Rows from block 7 of a small self-supervised audio encoder (BEST-RQ), named by matrix and row number. Rows with one number within an expert belong to one neuron, the router's apart. Each number is 128 + 32 x the weight over its row's rms, rounded and kept within 0 to 255. All counts start at 0.
Before each expert's rows are labels from the 100 clips, of 14976, where the router gives the expert most weight on average: "strongest on" is what is common among them. Only what is clearly more common there than usual is listed. The data: short read English sentences (LibriTTS-R).
# router: router (model.blocks.7.mlp.router.weight, 64x160, trained with AdamW), inputs 80-159
# up: expert up (model.blocks.7.mlp.up, 64x32x160), inputs 80-159
# down: expert down (model.blocks.7.mlp.down, 64x160x32, transposed), outputs 80-159

# expert 50
strongest on: voice: male
router.50 [131  95 122 138 181 127 124 134 102 127 154 145 131 127 162 131  98  96 146 121 122 113 119 193 117  93 131 146 126  69  63 105 138 117  80 106 109 175 156 147 126 166 156 153 123 165 146 122  98 113 145 152  88 186 154 113 192  98 161 114  93  66 105 113 153 166 145 178 176 126 107  72 156 209  84  64 124 117 205 132]
up.0 [171 110 121 124 120 129 142 192  96  58 135 139 134 162 162 151 141  82 168 182 155 170 145 128 154 130 150  74 131 103 146 197 151 124 133 104 107 101 121 108 104 111 198 151 138 168 160 154 114 151 159 153 167 154 110  79  84  86 196 123  91 128 126 108 124  76 120 144 113 149 100 114  77 177 138  80  84 109  91 181]
down.0 [ 85 106 145  93 107 105 124 134 134 138 113 187 111  76  85 146  89 144 202  84  86 112 165 136 167 132 100 153  97 147  97 121 177 144 121  86 107 127 126  59  99 100 158  51 134 117 114 142 105 101 120  75 145 142 117  87 154 141 111 174 128 128 145 152 119 106  91 164 166 149 134 105  67 116 110 101 126 110  99 149]
up.1 [127 174 111 140 148 120 129 163 111 156 140 133 137 141  65  86 128 137 157 160 100 109 146 201 226 113 123 149 146  87 160  97 130 156 213 136 109 136 152 103 177 200 176 126 135 130 156  96 145 112 155 124 123 145  93 146 184 236  67 108 129 138 146 192  90 168 112 180 166 127 106 181 159 146 148 155 126 111 128 128]
down.1 [ 96 124 124 149 109  79 154  47 169 137 185  78 129 106 125  86 140 143 153 128 109 108 120  97 162 122 152 135 146 155 112 136 101 107 138 173  94 172 109 162 132 101  37 161 107 117 139 120 167 136  98 151 112  90  97  83 129 107  82 120 179 120 176  92 133 159 146 120  72 220 167 183 218 151 138 180 143 127 113 172]
up.2 [138 115 101 162  87 111 133 104 115 152  41 128 161 190  68 170  87 136  71 103 113 151 197 192  50  88 149  81  84 123 113 101 146 144 102 125 121 107  82 161 161 108  83 149  68 125 116 124 131  92  90 160 126  83 110 115 157 135 114 114 105 127 109 150 123 143 116  84 157 104 195 148 144 104  94 106 137 113  91 165]
down.2 [ 80 139 109 142 156 105  59  98 144 173 145 144 145 140 142 198 106 177  56  43 137 143 128 123 171 120  90 151 167 113 134 121 164  89 173 156 172 132 142 126 137 119  95 132 142 101 107 129  71  61  94 156 138 134 137 189 127 194 123 103 120 139 148 105 165 119 177 147 117  99 109 149 101  84 111 126 107 145 178  90]
up.3 [119 187 199  82 114  95  99 167 120  57 144 119 160 177 105 152 139  96  76 142  97 133 155 129 204 166 137 103 121 107 148 109 177 122 102 116 115 126 173 146 129 151  98 205 139 166 157 123 142 146 132 172  85 169  94 109 192 124 117 148 135 138 161 117 120 133 127 155 106 148  90  92 102 163 110  85 123 141 151 194]
down.3 [ 72 141 109 131 136 124 127  69 151 120 178  98 121 147 169  98 135 123 151  72  60  74 160  92 177 143 185 102  98 145  89 117  75 143 138  69 126 184 146 129 146 192 173 149 146 148 185 144 125 156 102 128 114 134 163 107 167 137 126 110  74 134 134 132 111 114 168 162 123 138 149  98 140 136 132 177  91 149 113 146]
up.4 [134 105  90 127 147 132  62 152 139 143  81 176 135  98 138 104 149 188 157 120 164 155 102 110 155 141 131 152 161 139 153 160 164 170 144 141 156 101 143 164 137  79 127 113  81 141 164 108 126  52 108 129 122 136  74 110 114 116 140  95 114 135 110 121 120 116  89 190  75 101 124 170 122 113 133 100 131 114  83  79]
down.4 [ 60  91  97 122 164 102 133 180 115 171 146 122 128 150  78 172 130 136 165 145 143 142 194 199 132 224 148 104 145 128 157 102 127 107 113 153 110 154 122 151 155 150 147 145  55 140 100 187 131 127 112 128 154  58 111  74 131 170 143 120 151 176 120 140 171 104 145 142 127 144 101 162 128 101 160 183 149  35 176 178]
up.5 [ 92  88 169  79  80 129 149 131 132  73 174 154  99 115 104 107 121 142  48 162 138 132 101  86 124 143 123 111 118 141 153 135  76 140  99 137  75 133 168 158 113 133 131 151 113 151 146 148 115 182 116  71 190 148 167 136 139 108  94 154 119 146 129 137 134 108 111 129 121 139 156 154 121 160 162 137 106 134 119 122]
down.5 [122 164 116 150 105 147 161 181 144 188 171 158 113 147 103 114 165 116 154 193 135 108 112 146 161 144 119 131 106 152 159 103  60 152 126 144 133 150  43 133 118 102  93 117 161 140  87 149 135 115 106 119 163 108  97 107 132  88  92  83 113  95 180 134  86 117 111  91 116 131 161 111 100 141 109 189 165 140 119  46]
up.6 [123 122 107  57 133 114 165 104 137 119 104 187  91 202 143 101 163 174 141 106 143  66 142 119 137  88 133 102  73 114 134 144 117 145 112 117 124 122 123  91 145  65 135 110 115 115 157 104 119 112  68 159 103 122  54 109 148 168 142 141  80 111 129 103 141 149  82 120 137 120 179 143  85 142 117  28 137 111 165 152]
down.6 [105  91 141 141 168 114  99 143 135 122  92  52 112  97 146 175 129 169 180 175 132 159  92  89 123  93 198 130 164 140 173 137 146 133 124  97 122 125 177 177 113 176 108 113 139 156 127 138  86 132 151 130  88 158 163 107 131 167 128 157 148 125 133 125 108 141 136 144 136 101 110 131 111 126 145 116  95  80 118 141]
up.7 [113 120 145 154  85  98  76  88 128 145 152 144 138 153 128 115 159 136 100 124 188 131 136 138 125 176 138 138 115 107 153 116 135 118 115  94 130 161 128 157  98 120 139 113 101 151 183 106 124  99 177 145  90 128  73 143 124 107 138 134  98 137 172 137 156 109 125 118 113 114  91 164  90 171 164 117 111 152  85 153]
down.7 [156 118 158  96 145 130 100 139 106 150 111 159 141 122 124 123 106 125  52 102 127  71 175 211 142 191  69  86 162 180 160 112 178 126 140 175  94  98 141  68 108 115 101 121 104 116 148 149 152 175 112 117 164 159 113 102 152 128 125 132 103 152 102  94  94 148 151 173 125 133 115 125 140  90 107 144 116 156  71 173]
up.8 [168 172 103 143 159 182 147 126 149 201 120  78 102 178 149 104 132 149 161 188 137  92 173 123  99 150 176  87 104 129 148 188 171 150 129 137 137 152 154 108 118 141 132  99 148  91 119 122 103  98  92 133 166 176 132  76 125 142 196  61 140 101 165 129 116 123 148 112 174 137 120 168 156 168 185 131 141 120 108 150]
down.8 [ 58 112 131 134 128 129  68 132 145 134  97 122  96 161 131 122 104 100 123 126 130  58 153 106 195 104 106 147  79 112 166 116 106 144 162 157 134 133 142  99 129 148 135  67 104 132 139 175 111  79 114 121 132 126 113  83 144 135  81 141 102 117 121 164  88 153 148 133  87 146 167 189 153 140 120  93 157 155 165 135]
up.9 [163 110 210  90 135 132 156 142 124 185  98 112  88 170 111 155 123 125 172 168 153 104 134 120  47 130 149 103 129 109 194 161  83 106 136 173 171 156 140 110 108 117 200 116 151 132 131 116 147 110 123  80 125  99  95 142 181 133 213 143 211 149  82 106 153 107 168 174 138 118  93 150 126 151 184 100 157 124  58 145]
down.9 [102 123 146 180 107 137  99 142 132 190  90 141 153 128 159 142 112  92 126  97 176 130 156  85  71 134  88 147 136 130 153  99 160 162 170  87 125 110 182 178  97 139 147  43 138 107  77 141 144 113 157 113 124 153  94 138  73 118 150 161 124 126  71 111 129 128 146 135 164 109 197 162 114 104 141  87 133 155 115 122]

# expert 7
strongest on: voice: female
router.7 [110  61  78 102 171 103 184 145 147 143 125 137  88 150 126 115 192 152 184 188 106 110 197 169 116 120 136 105 121 125 149 162 110 193 129 165 144 142  98 157  81  99 121 116 128 145  66 121 190 102  95 157 186  82 186  86 106 134 135  97  89 197  82 143 116 173 105 174 144  33 177 149 119 135  95 126 126 172 159 140]
up.0 [172 124 129 154 160 155 144  80 136 176 128 124  99 178  87 131 200 121 123 112 172 121 150  91  81 121 135  80  88 112 159  93 115 171 102 152 138 123 154 146 141 136 109 177 146 122 119 163 155 161 153 144 110 155 124 146 156 156 150 118 176 160  87 161 127 113 137 120  63 160 102 152 104 109 137 137 104  59 115 212]
down.0 [ 69 113 166  97  91  99 101  82 104 149 138 124 152 101 112 164  98 129 109 143 158 159 126 169  66 136 120 181 199 100 109 166 101 113 187  94  92 127 154 170 155 112 134 131 144 139 104 149 179 167 126  94  71 123 121 181  80  80 129 114 129 147 121 113 134 118 124 115 145  67 130 172 167 147 149 155 147 126 123 147]
up.1 [156 157 138 142 184 127 115 175 151 137 148 108 184 136 192 142 133 133  89 108 127 131 109 127 140 105  93 181 117 109 170 147 136 208 126  71 146 144 103 136 174 137 136 106 132 118 178 150 156 201 112 126  99 122 121 156 139 117 145 111 189 124 123 103 129 163 126 135  79 129 128 160 152 112 159 171  84 109 165 128]
down.1 [ 88 134 167 101 143  91 149 147  82 182 150  59 130 108 126 147  84 135 129 207  97 155  74 141 127 169 141 169 142 148 188 160  78  85 144  68 167  79 145 143 109 117 132 224 184 143  99 119  97 120 116 132 133 161 137 141  93 100  97 104 231  96 122  91  70 184 135 142  82 158 104 137 167 123 100 139 145  98 145 142]
up.2 [119 107 152 214  78 147 129 101 149 156 137  77 112 182 120 115 118 112 104 146 160 102 160  72 180 143 148  99  46 114  86  94 144 142  64  85 102 162 181 146  95 203 131 112 183 118 179 138 170 142 130 122 146 114 114 132 167 165  95 157 177 166 159 187  96 114 106 111 126 115 111 117  88 124 123 111 141 145 101 126]
down.2 [ 96 110 115 139 121 139  80  60 121  82 154  93 165  34 114 125 146 145 139 140 112 133 148 105 178  82 177 210 170 110 144 151 126  92 120 143 184  92 135 143 133 169  94 200  93 109 129 154 161  93 143  86  84 160  98 157 142 120 110 191 131 146 150 108 139 103 110 102 117 120 115 157 134 142 188 111 155 163 123 117]
up.3 [214 116 129 171 117 112  86 125 122 154 143 104  88 160 154 162 133 128 175 110  92 178 128 184 124 109 164 126 136 149  84  96 170  47  93 154 161 102 159 123 110 105  97 116  96 114 149  82  81  74  96 131 166 138 148 149 144 154  94 137  93 137 177 106 111 134 120 143 132  59  64 167 135 164 110 138 101 157 172  67]
down.3 [208 111 119 159 125  94  71  87 142 109 120 158  89  86 113  93 152 169 202 168 108 186 175 123 148 166 126 123 112 106  79 126 111 185 142 145  86 101 172 141 123 171 106 124 124 116 105  87 183 112  82 147 162 154  52 126 137 139 145  94 126  89 113 235 140 116 182 122 146 162 159 107 146 153 181 113  98  96 159 123]
up.4 [ 80 165 170 143 133 152 175 137 112 191  83 136 166 203 102 153 178 106 176 149  98 100 158 114 159  98  87 128 100 101 122  95 211  98 129  81 106 164 116 111 122  94 146  84 167 149 166 148 178 178 149 190 106 102  98  75 216 114 121 121 127 106 159 123 135 122  99 144 168 171  80 118 140 145 103 102 126 195 122 189]
down.4 [144  41 126  88 150 110 157  93 123 111 147 118 137 116 131  25 187 165 120 118 148 132 177 110 121  82 113 163 114 121 164 195  43 180  86 139 159 166 112 161 112 107 123 146 163 152 120 166 161 119 125 152 151 140  98 163 107  74  94 146 159 122 107 133 134 140 124 100 158 121 103  87  69  98 123  89 102 137 126 131]
up.5 [102  88 102 154 147 124 127 194 152 120 171 157 107 167  97  93 108 175 129 135 150  99  80 100 141 138 118 142 129 150 146  91 163 172 118 181 128 138 137 213  78  77 109 127  60 139 155  97 161 145 165 144 186  68 136 143  82 108 158 108 121 150 120 135 161 124 122 182 115 131 222 123 168 107 140 138 140 126 128 152]
down.5 [160 199 192 202 150 100 155 113 112 106  67 141 144 118 183 195 142  95 147 133 110  82 143 182  78  96 166  61 127 146 119 143 114 168  97  74 104 143 102 136  95  94 131  94 186  93  85 119 196 145 137 168 140 173 151 105 163  93  84 144  80 118 111 117 123 132 100 126 163  89 103 139 144 152 106 146 101 122 138  79]
up.6 [104 166  87  67 103 152 175 143  97 139 116 103 119  90 126 159  55 145 171 105 116 103 117 129 166 127 110 135 131 130 119 192 126 143 146 122 138  89  97 135  65 124 121 109 145 154 175  51 143 142 135 104 109 116 113 152 123 158 137 147  88 133  85 125 181 124 163 109 157 103 110 162 162 146 164 128 155 180 125 175]
down.6 [123  61 157 132 105 116  89 149 173 124 124 199 104  81 106 104 138 132 117 138 116 186 148 151 136  88 150 166 164 116 142 109 145 149 179 111  54 149  90  89 176 112 115 133 131 113  65 147 127 110 133 147 196 140 130 128 136 140 144 151 139 125 133 134 131 103 140  88 149 139 121 157 110 129  86 131 139 115 119  91]
up.7 [204 108 119 156 145 120  99 118 142 221 116 184 105 171 114 110  98 121 151  93 192  53 124 190  72 122 136 118 118 140 141 181  61 160 145 159 116 122  96  88 184 148  72 122 103 119 111 204 171 117  93 103 192 128 143 169  99 146 129 133 116 100 169 100 124 101 142 105 135 119  87 162  90 122 140 156 125  78  98 108]
down.7 [121 114  24 118 137 130 190 104 104 130 153 129  76 151 139 111  96 163  90 205 151 121 120 119 120 153 142 104 151 147 139 146 106  99  60 117 201 112 121 114 137 131 116  68  86  80 132 101 114 136 118 130 172 115 179 143 142 130 151 131  88 156 110 103 131 137 100 118  90 117 161 129 181 149  60 121 167 147 155  77]
up.8 [125 138 128 133 146 147 161 174 137 145 136 126 135 152 107 180 100  93 164 113 154 105 165 127 146 102 143 136  70 147 163 159 155 172  81  89  65 127 160 108 131 181 112 112 153  99 123 141  85 139 166  87 124 145 113 104 151 111 100  83 175 105 160 141 144 111 145 116 116  57  94 166 132 165 151 154 132 132  91 100]
down.8 [ 99 157  71 130  92 129 122 118 106 145 118 159  71 102 163  48 121 127 135 122 134  82 104 116 146 176  71 155 165  99 146 110 125 137  69 176 164 121  77 127 119 115 111 142 136 118 155  67  57 114  96 117 132 120 127  99 107 134 165 171  88 148 105 166 141  85  78 153 123 143 125 159 145 122 130 153 145 169 132  92]
up.9 [ 89  78 146 191 106 120 140 212 175  98 120 138 111 155 179  77 112  90 122 116 107 183 108  75 137 136 161 116  74 101 108  92  80  78 120 151 141  94 128 155 103 120  98  79 169 122  95 113  92 121 110 104 162 160 118 154 108 149 108 146 122 171 128 113 125 131 126 116 137 112 164  84 126 152 131  82 212 136 189 107]
down.9 [ 93 125 149 113 107 126 191  99 161  73 147 168 165 138 142 220 127 117 125 112 166 192 111 177 149 105 144 119 129 117 104 131 123 194 175 119  85  94 102 137  61 138 212 174 122 118 105 121 174 142 165 144 156 101 108 151 152 138 110 142  93 106 109 136 129 153 164 110 100 181 121  95 123 151 145 140 113  81 113 144]

# expert 18
strongest on: voice: female
router.18 [173 103 118 107  84 157  95  48 123 166  78  94 112 132 146 131  91 112 187 171 142 101  91 113 106 143 109 146 117 145 147 141  95 145 115 126 151 106 137 170 101 103 181 129 125  87 146 137 168 140 100 122 137  74 137 110 152 124 105 155 169 131 181 135 104 119 127 108 189 121 139  82 113 103 125 166 129 173 144 107]
up.0 [106 104  61  78 132 135 127  65 101 136 137 176 144 150  91 125 106  81 128 119 162 134 183 127  49 103 115 107 112 121 107  91 133 138 165 103 167 108 140  85 135 159 167 183 147 125 186 184 194  89 108 145  94  75 130 115 175  94 158 103 136 142 104 173 163  93 113 129  99 138  65 128 109 168 132  68  99  86  46 107]
down.0 [ 93 109 106 106 149 148 155 126 110 123 117  97 154 123 144 154  83 129 114 141  95 151 156  93 134  94 121 162  79 123 144 157  94 140 129 160 109 177 122 125 116 143 125 182  69  73 161  78 149 150 106 132 176 135 141  66 132  95 122 126 151 111 107 130 118  75  95 125 166 101 209 116 202 121 128 201 175 141  99  94]
up.1 [117 117  85 101 102 107 144 124 157 202  80 105 106 158 211 172 116 127 174 169 111 139 111 109 110 186 121 124  80 114 168 136  99  99  74  72 113 164  42 161  98 136 164  86 189 116  80 113 113 141 103 158 182 152 169  54 165 202  73 143 113 162 125 126 122 135 142 193 137 107 108 132 111 145 159 145 146 140 116 116]
down.1 [154 138 105 127 146 157 149  79  93 143 121 195 149  87  37 126 135 171 171 101 128 141 135 139  79 142 183 120  99 154 163 146 171 166 181 125 117 124 166  65 151 120 114 210 155 127  99  92 150 114 119 109  50 125  72  90 136  98 157  83 189 112 101 143 104 122 159 120  92 157 136 165 143 121 146 103 136  83 100  75]
up.2 [ 43 103  99  37 156 157  95 121 116 127 153 152 155 188 136 162 124 147  94 126 119 100  75 117 169 132 118 125 121 152 112 113  99 105 113 106 117  84 133 166 124 134 102 140 154 146  53 132  83 113 124 185 137 149 147 155 150 209 118  91 136 154  25 118 134 129  81 177 146 116 134 150 189 168 141 120 168 126 149 148]
down.2 [141 161 107 117 135 145 105  95 118 143 102 127 125 117 151  77  97 139 141 155 137 130 192 212 124 115 100 130 132 135  74 108 184 150 110 162 107 115  98  99 164  92 141  55 149 135 169  99 139 146 149 119 141 100  83 108 138 108 140 132 101  86 113 183 155 144 167 149  81 136 141 191  79  97 104 107 107 100 130 152]
up.3 [108 152 126 111 139 164 133 184 171 145  89  42 104 105 107 152 158 101 143 149 146 157 154 203 130 153 157 151 110 164  96 117 152 107 160 144 146 122 159 128 136 156 141 116 152 133 111 148  85  99 126 105 157 117 141  46  95  86 120 115 147 126 126 139 156 123 133 171 170 121 112  60 130 113  79 161 110 167 122 132]
down.3 [124 162 152  93 149 114  79 135 115  85 122 148 133  36 135 105  58 143 117  68 100 146 187 151 143 115  98 120 225 134 134 161 158 106 118 135 115 111 157  65 142 101 134 173 110 118 118 162 170 125 128 144 149 117  95 183 126 111 146  97  68  82 148  51 104  99 162  87  42 144 109 167  78 134 148 147 102 128 129 108]
up.4 [125  55 151 197 156 110 137 134 158 115 132 138 131 130 166 131 192  67 117  88 125 151 139 142  95 120 124 161  85  90  84 136 208 131 123 137 144 219 112 147  97 162 137 117  85 128 204 144 132 146 202 109 127 101  80 116 170 140 136  99 116  89 178 159 171 123  85 131 139 119 159  84 140 166 136 132 169 155 126 142]
down.4 [171 154 145 167 116 123  99 110 169  61 149 136 118 118 173 144 112 167  37 112 102 151  95 131 105 108 129 102 137 140 140 167  97 147 131 152 178 148 142  37 140 124 144 139 143 118  85  75 121 124  97 121  78 112  92 163 118 133 135 178 156  66 125 140 194 156 122 101 107 117 152 174 126 148 105 183 126 121 103 120]
up.5 [145  74  98  76 163 144 109  77 159  64 104 136  85 172 111  61 151 117 153 129  99 145 117 124 150  83  83 212 152 134 120 164 141 103 155 137 134 162 110  93 142 142 169 139  97 108 142 104 167 114 121 124 159 125 116 136  32  95 136 139 123  46  75 131 110 145 142 156  70  89 171 134 112 110 121 107  82 143 137 218]
down.5 [115 185 140 127 134 135 107 145 160 161 181 168 171  82 145 160 135 134 216 133 142 131 118  91 154 110  99 164 155 121 105 144  60 123 128  63 164 117 193 122 140 162 132 116  91  79 124 136 140 141 105  76 149 131 125 146 141  91 145 151 190 162 135  62 129  54 127 128 141 136 133  87 141 139 136 156 154  80 129 153]
up.6 [ 72 146 127 147  87 148 190 178 153 136 152  73 106 108 156  93 131 116  97 128 124 141 110  97 116 129 129 136  38 126 123 182  85 167 100  93 126 124 100 152 156 148 139 104 175  89 133 110  84 179 140  99 144 178  41  71 170 169 154 146 107 116 121 157 136 152 109 128 201 144  73 101 121 147  77 165 127 116 127  66]
down.6 [122  68 119 102 105  98  92 164 181 168 147 146 137 146 109 124 114 139 123 155 130 182 120 139  70 108 117  79 144 119 122  78  98 118 163 176 132 130 177 200  86 118 147 130  91  91 163 150 218  95 133 122  73  97 140 109 113 129 153 113 137 129 142 116 141 139 112 137 144 117 181 106  85 127 147  93  91 190 150 170]
up.7 [112 136 147 122  75 104 101 144 147 121 100 127 136  89 133 139 143 133 155 163 110 167 192 121 125 177 150 134  95 109 144 133 195 117 118 177 130 151 115 167 124 132  76 133 117 146 101  98  96 118 120 129 189 104 144 167 160 147 154  72  81 117 223 137 112 117 106 218 157 139 126 133 148 149 164 187 106 136 125 123]
down.7 [125 192 151 113 148 160 130 124 134 183 166  99 139 127 139 115 142 147 152 108 132 156 185 170  85  90 168 112 130 107 166 181 117 146 124 158 140 138  98 116 172  91 108 131  99 105 145 130 182 154 133 154 121  82 144 152 143  96 116 115  81 167 117  59 100 126 158 151 114 100 126 128 142 152 116 170  91 140  93 107]
up.8 [122  99 119 103 124 126  85 177  94 185 127 157 149 163 138 131 116 134 181  98  76  99 148 171 200 125 161  81 108 102 170 115 124 107 130 109 117 129 205  77 130  76 186 126 125 128 180 120 118 172 127 126  98 156  79 167 146 153 160 123 160 124 132 143 106 134 129 112 224 137 119 172 108 139 164 139 144 134  88 105]
down.8 [162 138 169 119 130 173 137 144 119 101 115  93 116 176 181 169  71 132 102 134 158 114  86 158 116 155 158 154 100 150 113  97 156 162 161 127 128 137 113 173 145 150  91  82 144 124 171 113  95 150 148 161 234 143  89 100 168 159 108  98 126 120  98 153 100 134 126 105  55 153 125 136 134 118 126 141 144 145 189 155]
up.9 [185 136 130  95 159 128 114  68 140 176  94 148 125  26 109 145 104 141 127 119 132 102 123 141 177 153 114  90 147 104 180 134 124 185 209 154 155 136  67 142 103 166 172 116 129 102 111 118 117  86 138  66 163  86 189 149  36 122 109 149  95 186 168 146 144 163 150 135 110 127 165 180 137  49 194 110 124 125  93  91]
down.9 [134 197  96 163 135 156 159 156 129  94 147 149 135 147 113  87 183  84 106  84 151 159 176  78 159 121 129 162 137 114 148 107 127 135  80  76 144 116 128 129 146 157 127 179 119  90 167 144 151 161 120 109 128 143  44 182 124 100 122  88 109 107 144  89  64  94 147  93 133 153 102 111  98 105  90 191 112 142  88  92]

# expert 38
strongest on: voice: male
router.38 [ 87 171 151 124 123 120 177 204 154 100 103 119 108  92 111 102 146 107 151  98 127 120 155 163 123 135 109  85 169 105 108 140 162 106 102 155 156 124 199  81 123 101 138 196  92 125 117 107 122 141 144 160 164 149 171 103 171 142 191 106  94 116 127  81 178 152 164 100 143 170 108 104 108 136 147 118 111 135 154  98]
up.0 [156  94 136 124  88 135 171 107 102 128  93 182 105 162 112  83 176 108 155 119  93  12 191 123  86 109 138  74  89 109 141 181 109 170  76 127  96 105  90 136 141 110 110  78 145 152 147 151  87 121  80 109 144 114 145 139  95 177  92 155  63 121  97 112 118 108 107 114 154 143 165 152  82  65 119 107 129 120 119 105]
down.0 [101 177  82 121 114 161  84 154 130 169  89 115 123 155  69 123 129 119 153  93 156 104 134 120 134 161 145 122  99 126 127 104 130 129  89 227 100 190 133 118 138 109 168 117 112 115 114 151  89 117 132 144  81 133 135 124 124 125  97 107  73 139 143 176  83 124 154  94 168 170  80 100 114  96  90 147  99 161 161  71]
up.1 [ 98  92 128 106 109 127 143  96 106 108 146 170 105 129  90 133 129  92 178 138 137 103 183 162  40 122 146 113 130 112 104 183 131 181 133 100 117 127 137  71 121 131 144  79  85 139  94 136  39 117 114  73  97 154 111 104 139 100  95 117  84 131  97 194 142 118 156 139 150  84 136 157  69  72 166 138 173 103  92  77]
down.1 [ 76  84 145 131 133 132 112 154 140 163  96 163 109 102 126 156 148 154 115 112 142 152  99 138  84 145  67 133  72 145 131 153 134 127  93 125 139 139 144 158 159 155 142 184 127 121 138 119  75 172 130 185 153 168 125 130 154 185 162  84 143  84 141 163 137  85  76  88  91 121 112 110 107 115 159 115 143 113 146 114]
up.2 [127 184 182 149 155 116 122  78  94 104 123  73 167  86  36 161 117  94 165 173 118 116 158  88 126 145 128 114 195 126 135 129 122  89 142 141 158 152 170 132 156 132 163 142 190 145  75 138 151  94 111 121 120 130 157 120 120 158 125 131 165 115 154  75 149 165 101 108 141  99 148 151  99 125 150 126 149 129  96 141]
down.2 [124 121 169 123  57 174  90  99 151 118 109 100 102 105 127  74  89 169 168 187 121  72 139 109 138 213 124 124 115  98 127 157 131 112 113 134 103 148 120 145 112 153 191 124 138 107  94 129 163 122 206 112 165 140 130 178 132 104 138 122 147  91 163 130 154 174 192 104 134 144 157 115 149 124 127 129 183 120  94 162]
up.3 [155 185 155  92 154 131 112 209 161 174 140 149 148 111 136 201 100 124  95 116 152 208  93 122  96 166 140  95 130 130 135 142  72 160 136 167 137 186 150 198 113 164  75 131  83 123  91 117 115  85 144 150  98  62 190 162 146 156 123 120 159 121 162 119 123 108 120 119 129 118 151 140 115 110 105 136 155 130 115 100]
down.3 [218 151  88 122 171 182  99 139  83 133  84 156  87 112 167 143 119  93  97 118 137 103 123 131 120 191 154  72 144 139  83 119  75 150 154 141 126 117 119 129  98 104 141  52 135 133  82 162 193  84 147 115 180 115 133 138 153 165 118  84  85 145  50 133 175 131  72 179 114  32 115 121 103 141 106  84 111  93  78 146]
up.4 [130 208 147 193 155 133  93 199 155 173 142 151 123 160 189 121 163 101 149 126 155 149 133  98 118 129 169 122 128 130  78 130  72 148  64  46 125 127 171 133 154 151  99  78 141 128  91 114 170 133 132 161 181  47 120 141 144 182  92 159  88 143 163 121  99 157 144 132  97 143 162  82 115 110  86  97 114 158 155 101]
down.4 [183 144 129  61 138 189 203 177  99 133 110 142 151 113 144  82 147 130 168 135 179 159 167 132 167 129 158 103 170 134 159 166 110  93  59 159 136  42 146 153 133 107 130 135  98  80 175 128 137 143 101 170 126 109  89 128 149  79 194 107 106 131 118 135 151 142 191 137 169  39 160  58 107 106 154 132 121 153 116 101]
up.5 [ 92 165 109  74 116 138 196 122 151 137 182 110 155 142 111  82 113 166 161  71 136  79 158  50 147 126 126 177 143 114 142 143 155 103 149 167 140  91 157 109 160 142 136 122 149 138 178 118 132 146 122 116  70 189  78 106  63 104 141 142 106 138 139 132 159 122 130 119 172  94 126 132 154 117 204  91 165 147 191 157]
down.5 [ 51 171 122  94 142 135 128 135 124 142 147 153 145 159  87 117 138 159 168 132 103 138 129 104 141 178 120 114 165  78 150 124 146 129 125  98 154 158 136 148 101 154 174 165 122 133 138 169 133 101 147 129 115 112 137  96  99  80 113 124 203 114 161 144  70 135 125 132 139 141 133 135 114 142 160  96  88  90 140 192]
up.6 [187 145 138 143 136 152 113  99 131 111 155 134  97 103 138 159  71 160 112 121 137 123 155 190 153  91 157 122  70 117 150 152 138 157 114 163 138 145 105  76 125 188 157 138 131  82 155 128 102  97 133 144 220 144 113  96 191 205 181 142 126 139 169 149 144 163 164 109 115 121 113  82  96 193 130 111 141 132 108  81]
down.6 [133  60 110 156 178 156 108 152 113 138 125 169  99 196 119 157  97 131  94 160 182  94 119 105 130 110 126 120 189 149 155 141  84 176 144  68 152 133 141 139  85 147 137 182 118 131 109 124 116 141 130 145 178  54 121 129 124 109 179 120 178 118 131 117 152 143 154 179 155 177 166 122 142  98 105 146 153  95 104 116]
up.7 [158  80 120 133 120 105 126 125 108  98 147 110 118 143 144 167 116  85  90 155 145 153 121 199  84 151 111  97  89 125 109 146 113 111 126 137  63 121  57 169 149 159 161 144  99 106 108 201 195 151 129 144 123 171 204  83  64 120 132 124 157 161 137 164 110  96 129  99 128 109 164  90 146 116  76 153 137 162 177  47]
down.7 [134 138 139 112 165 162 108 142 127 135 124  88 124 114 101 144  46 130 132 105 135  63 123 112 156 104 113  78 131  92  77  99 161 127  90 136 112 178 160 136 134 115 106 112 140 136 146 178  88  86 125 113 157 153 151 119 168 140  76 107 160  44 150 196 139 121 118 205 191  95 104 136 132 105 135 120 132  32 104 134]
up.8 [158  77 159 125 134  99 125 102  89  99 147 149 147 118  82 247  86  88 177  88 149  96  83 158 138 110 143 139 168 125 114 177 126 112 133 131 148 126  95 110 103 138 112 146 154  98 136 113 117 133 142 149 171 189 154  72 213 120 136 123  81 124  68 167 142 175 119 124 111 165 129 121 108 109 107 120 168  82 161  98]
down.8 [193 117  91 118 113 205 111 130 151  93 168 126 113 109 145  48 137  79 117 128 185 142 161 120 121  90 117  85 109 131  98 141 172 185 100  75 107 145 155  70  94 127 170  67 116  49 123  80 133 125  71 110 137 118  86  98 178 163 164 131 140 147 123 145 123  94 142 128 133 182 129 150  59 104  79 132 116 168 118 127]
up.9 [182 159 156 163 161 123 139  93 163  74 108 103 150 140 111 132 155 111  86 120 145 158 101 118 103  74 162 151 148 185 132 168 157 113  89 117  98  77 109 127 128 110  77 225 106  91  85 143 131 123 141 141 118 117 121 142 148  98 120  80 101 131 136 126 162 116  98 148 132 108 136 149 121  93 109 182 149 148 148  68]
down.9 [125 147 172 134 131  80 118  63 158 148 156 113 124  88 161  82 123 111 132 127 105 125  77  88 137 142 118  49 130 122 146 121  96 111 163 174 127  72 133 115 147  96  59 153 108 150 137 123 148 123 103  54 115 123  74 117 124 118 135 166 189 111  85 101 128 167 107 121 134 137 110 140  99 146 116 143 173 160  68 148]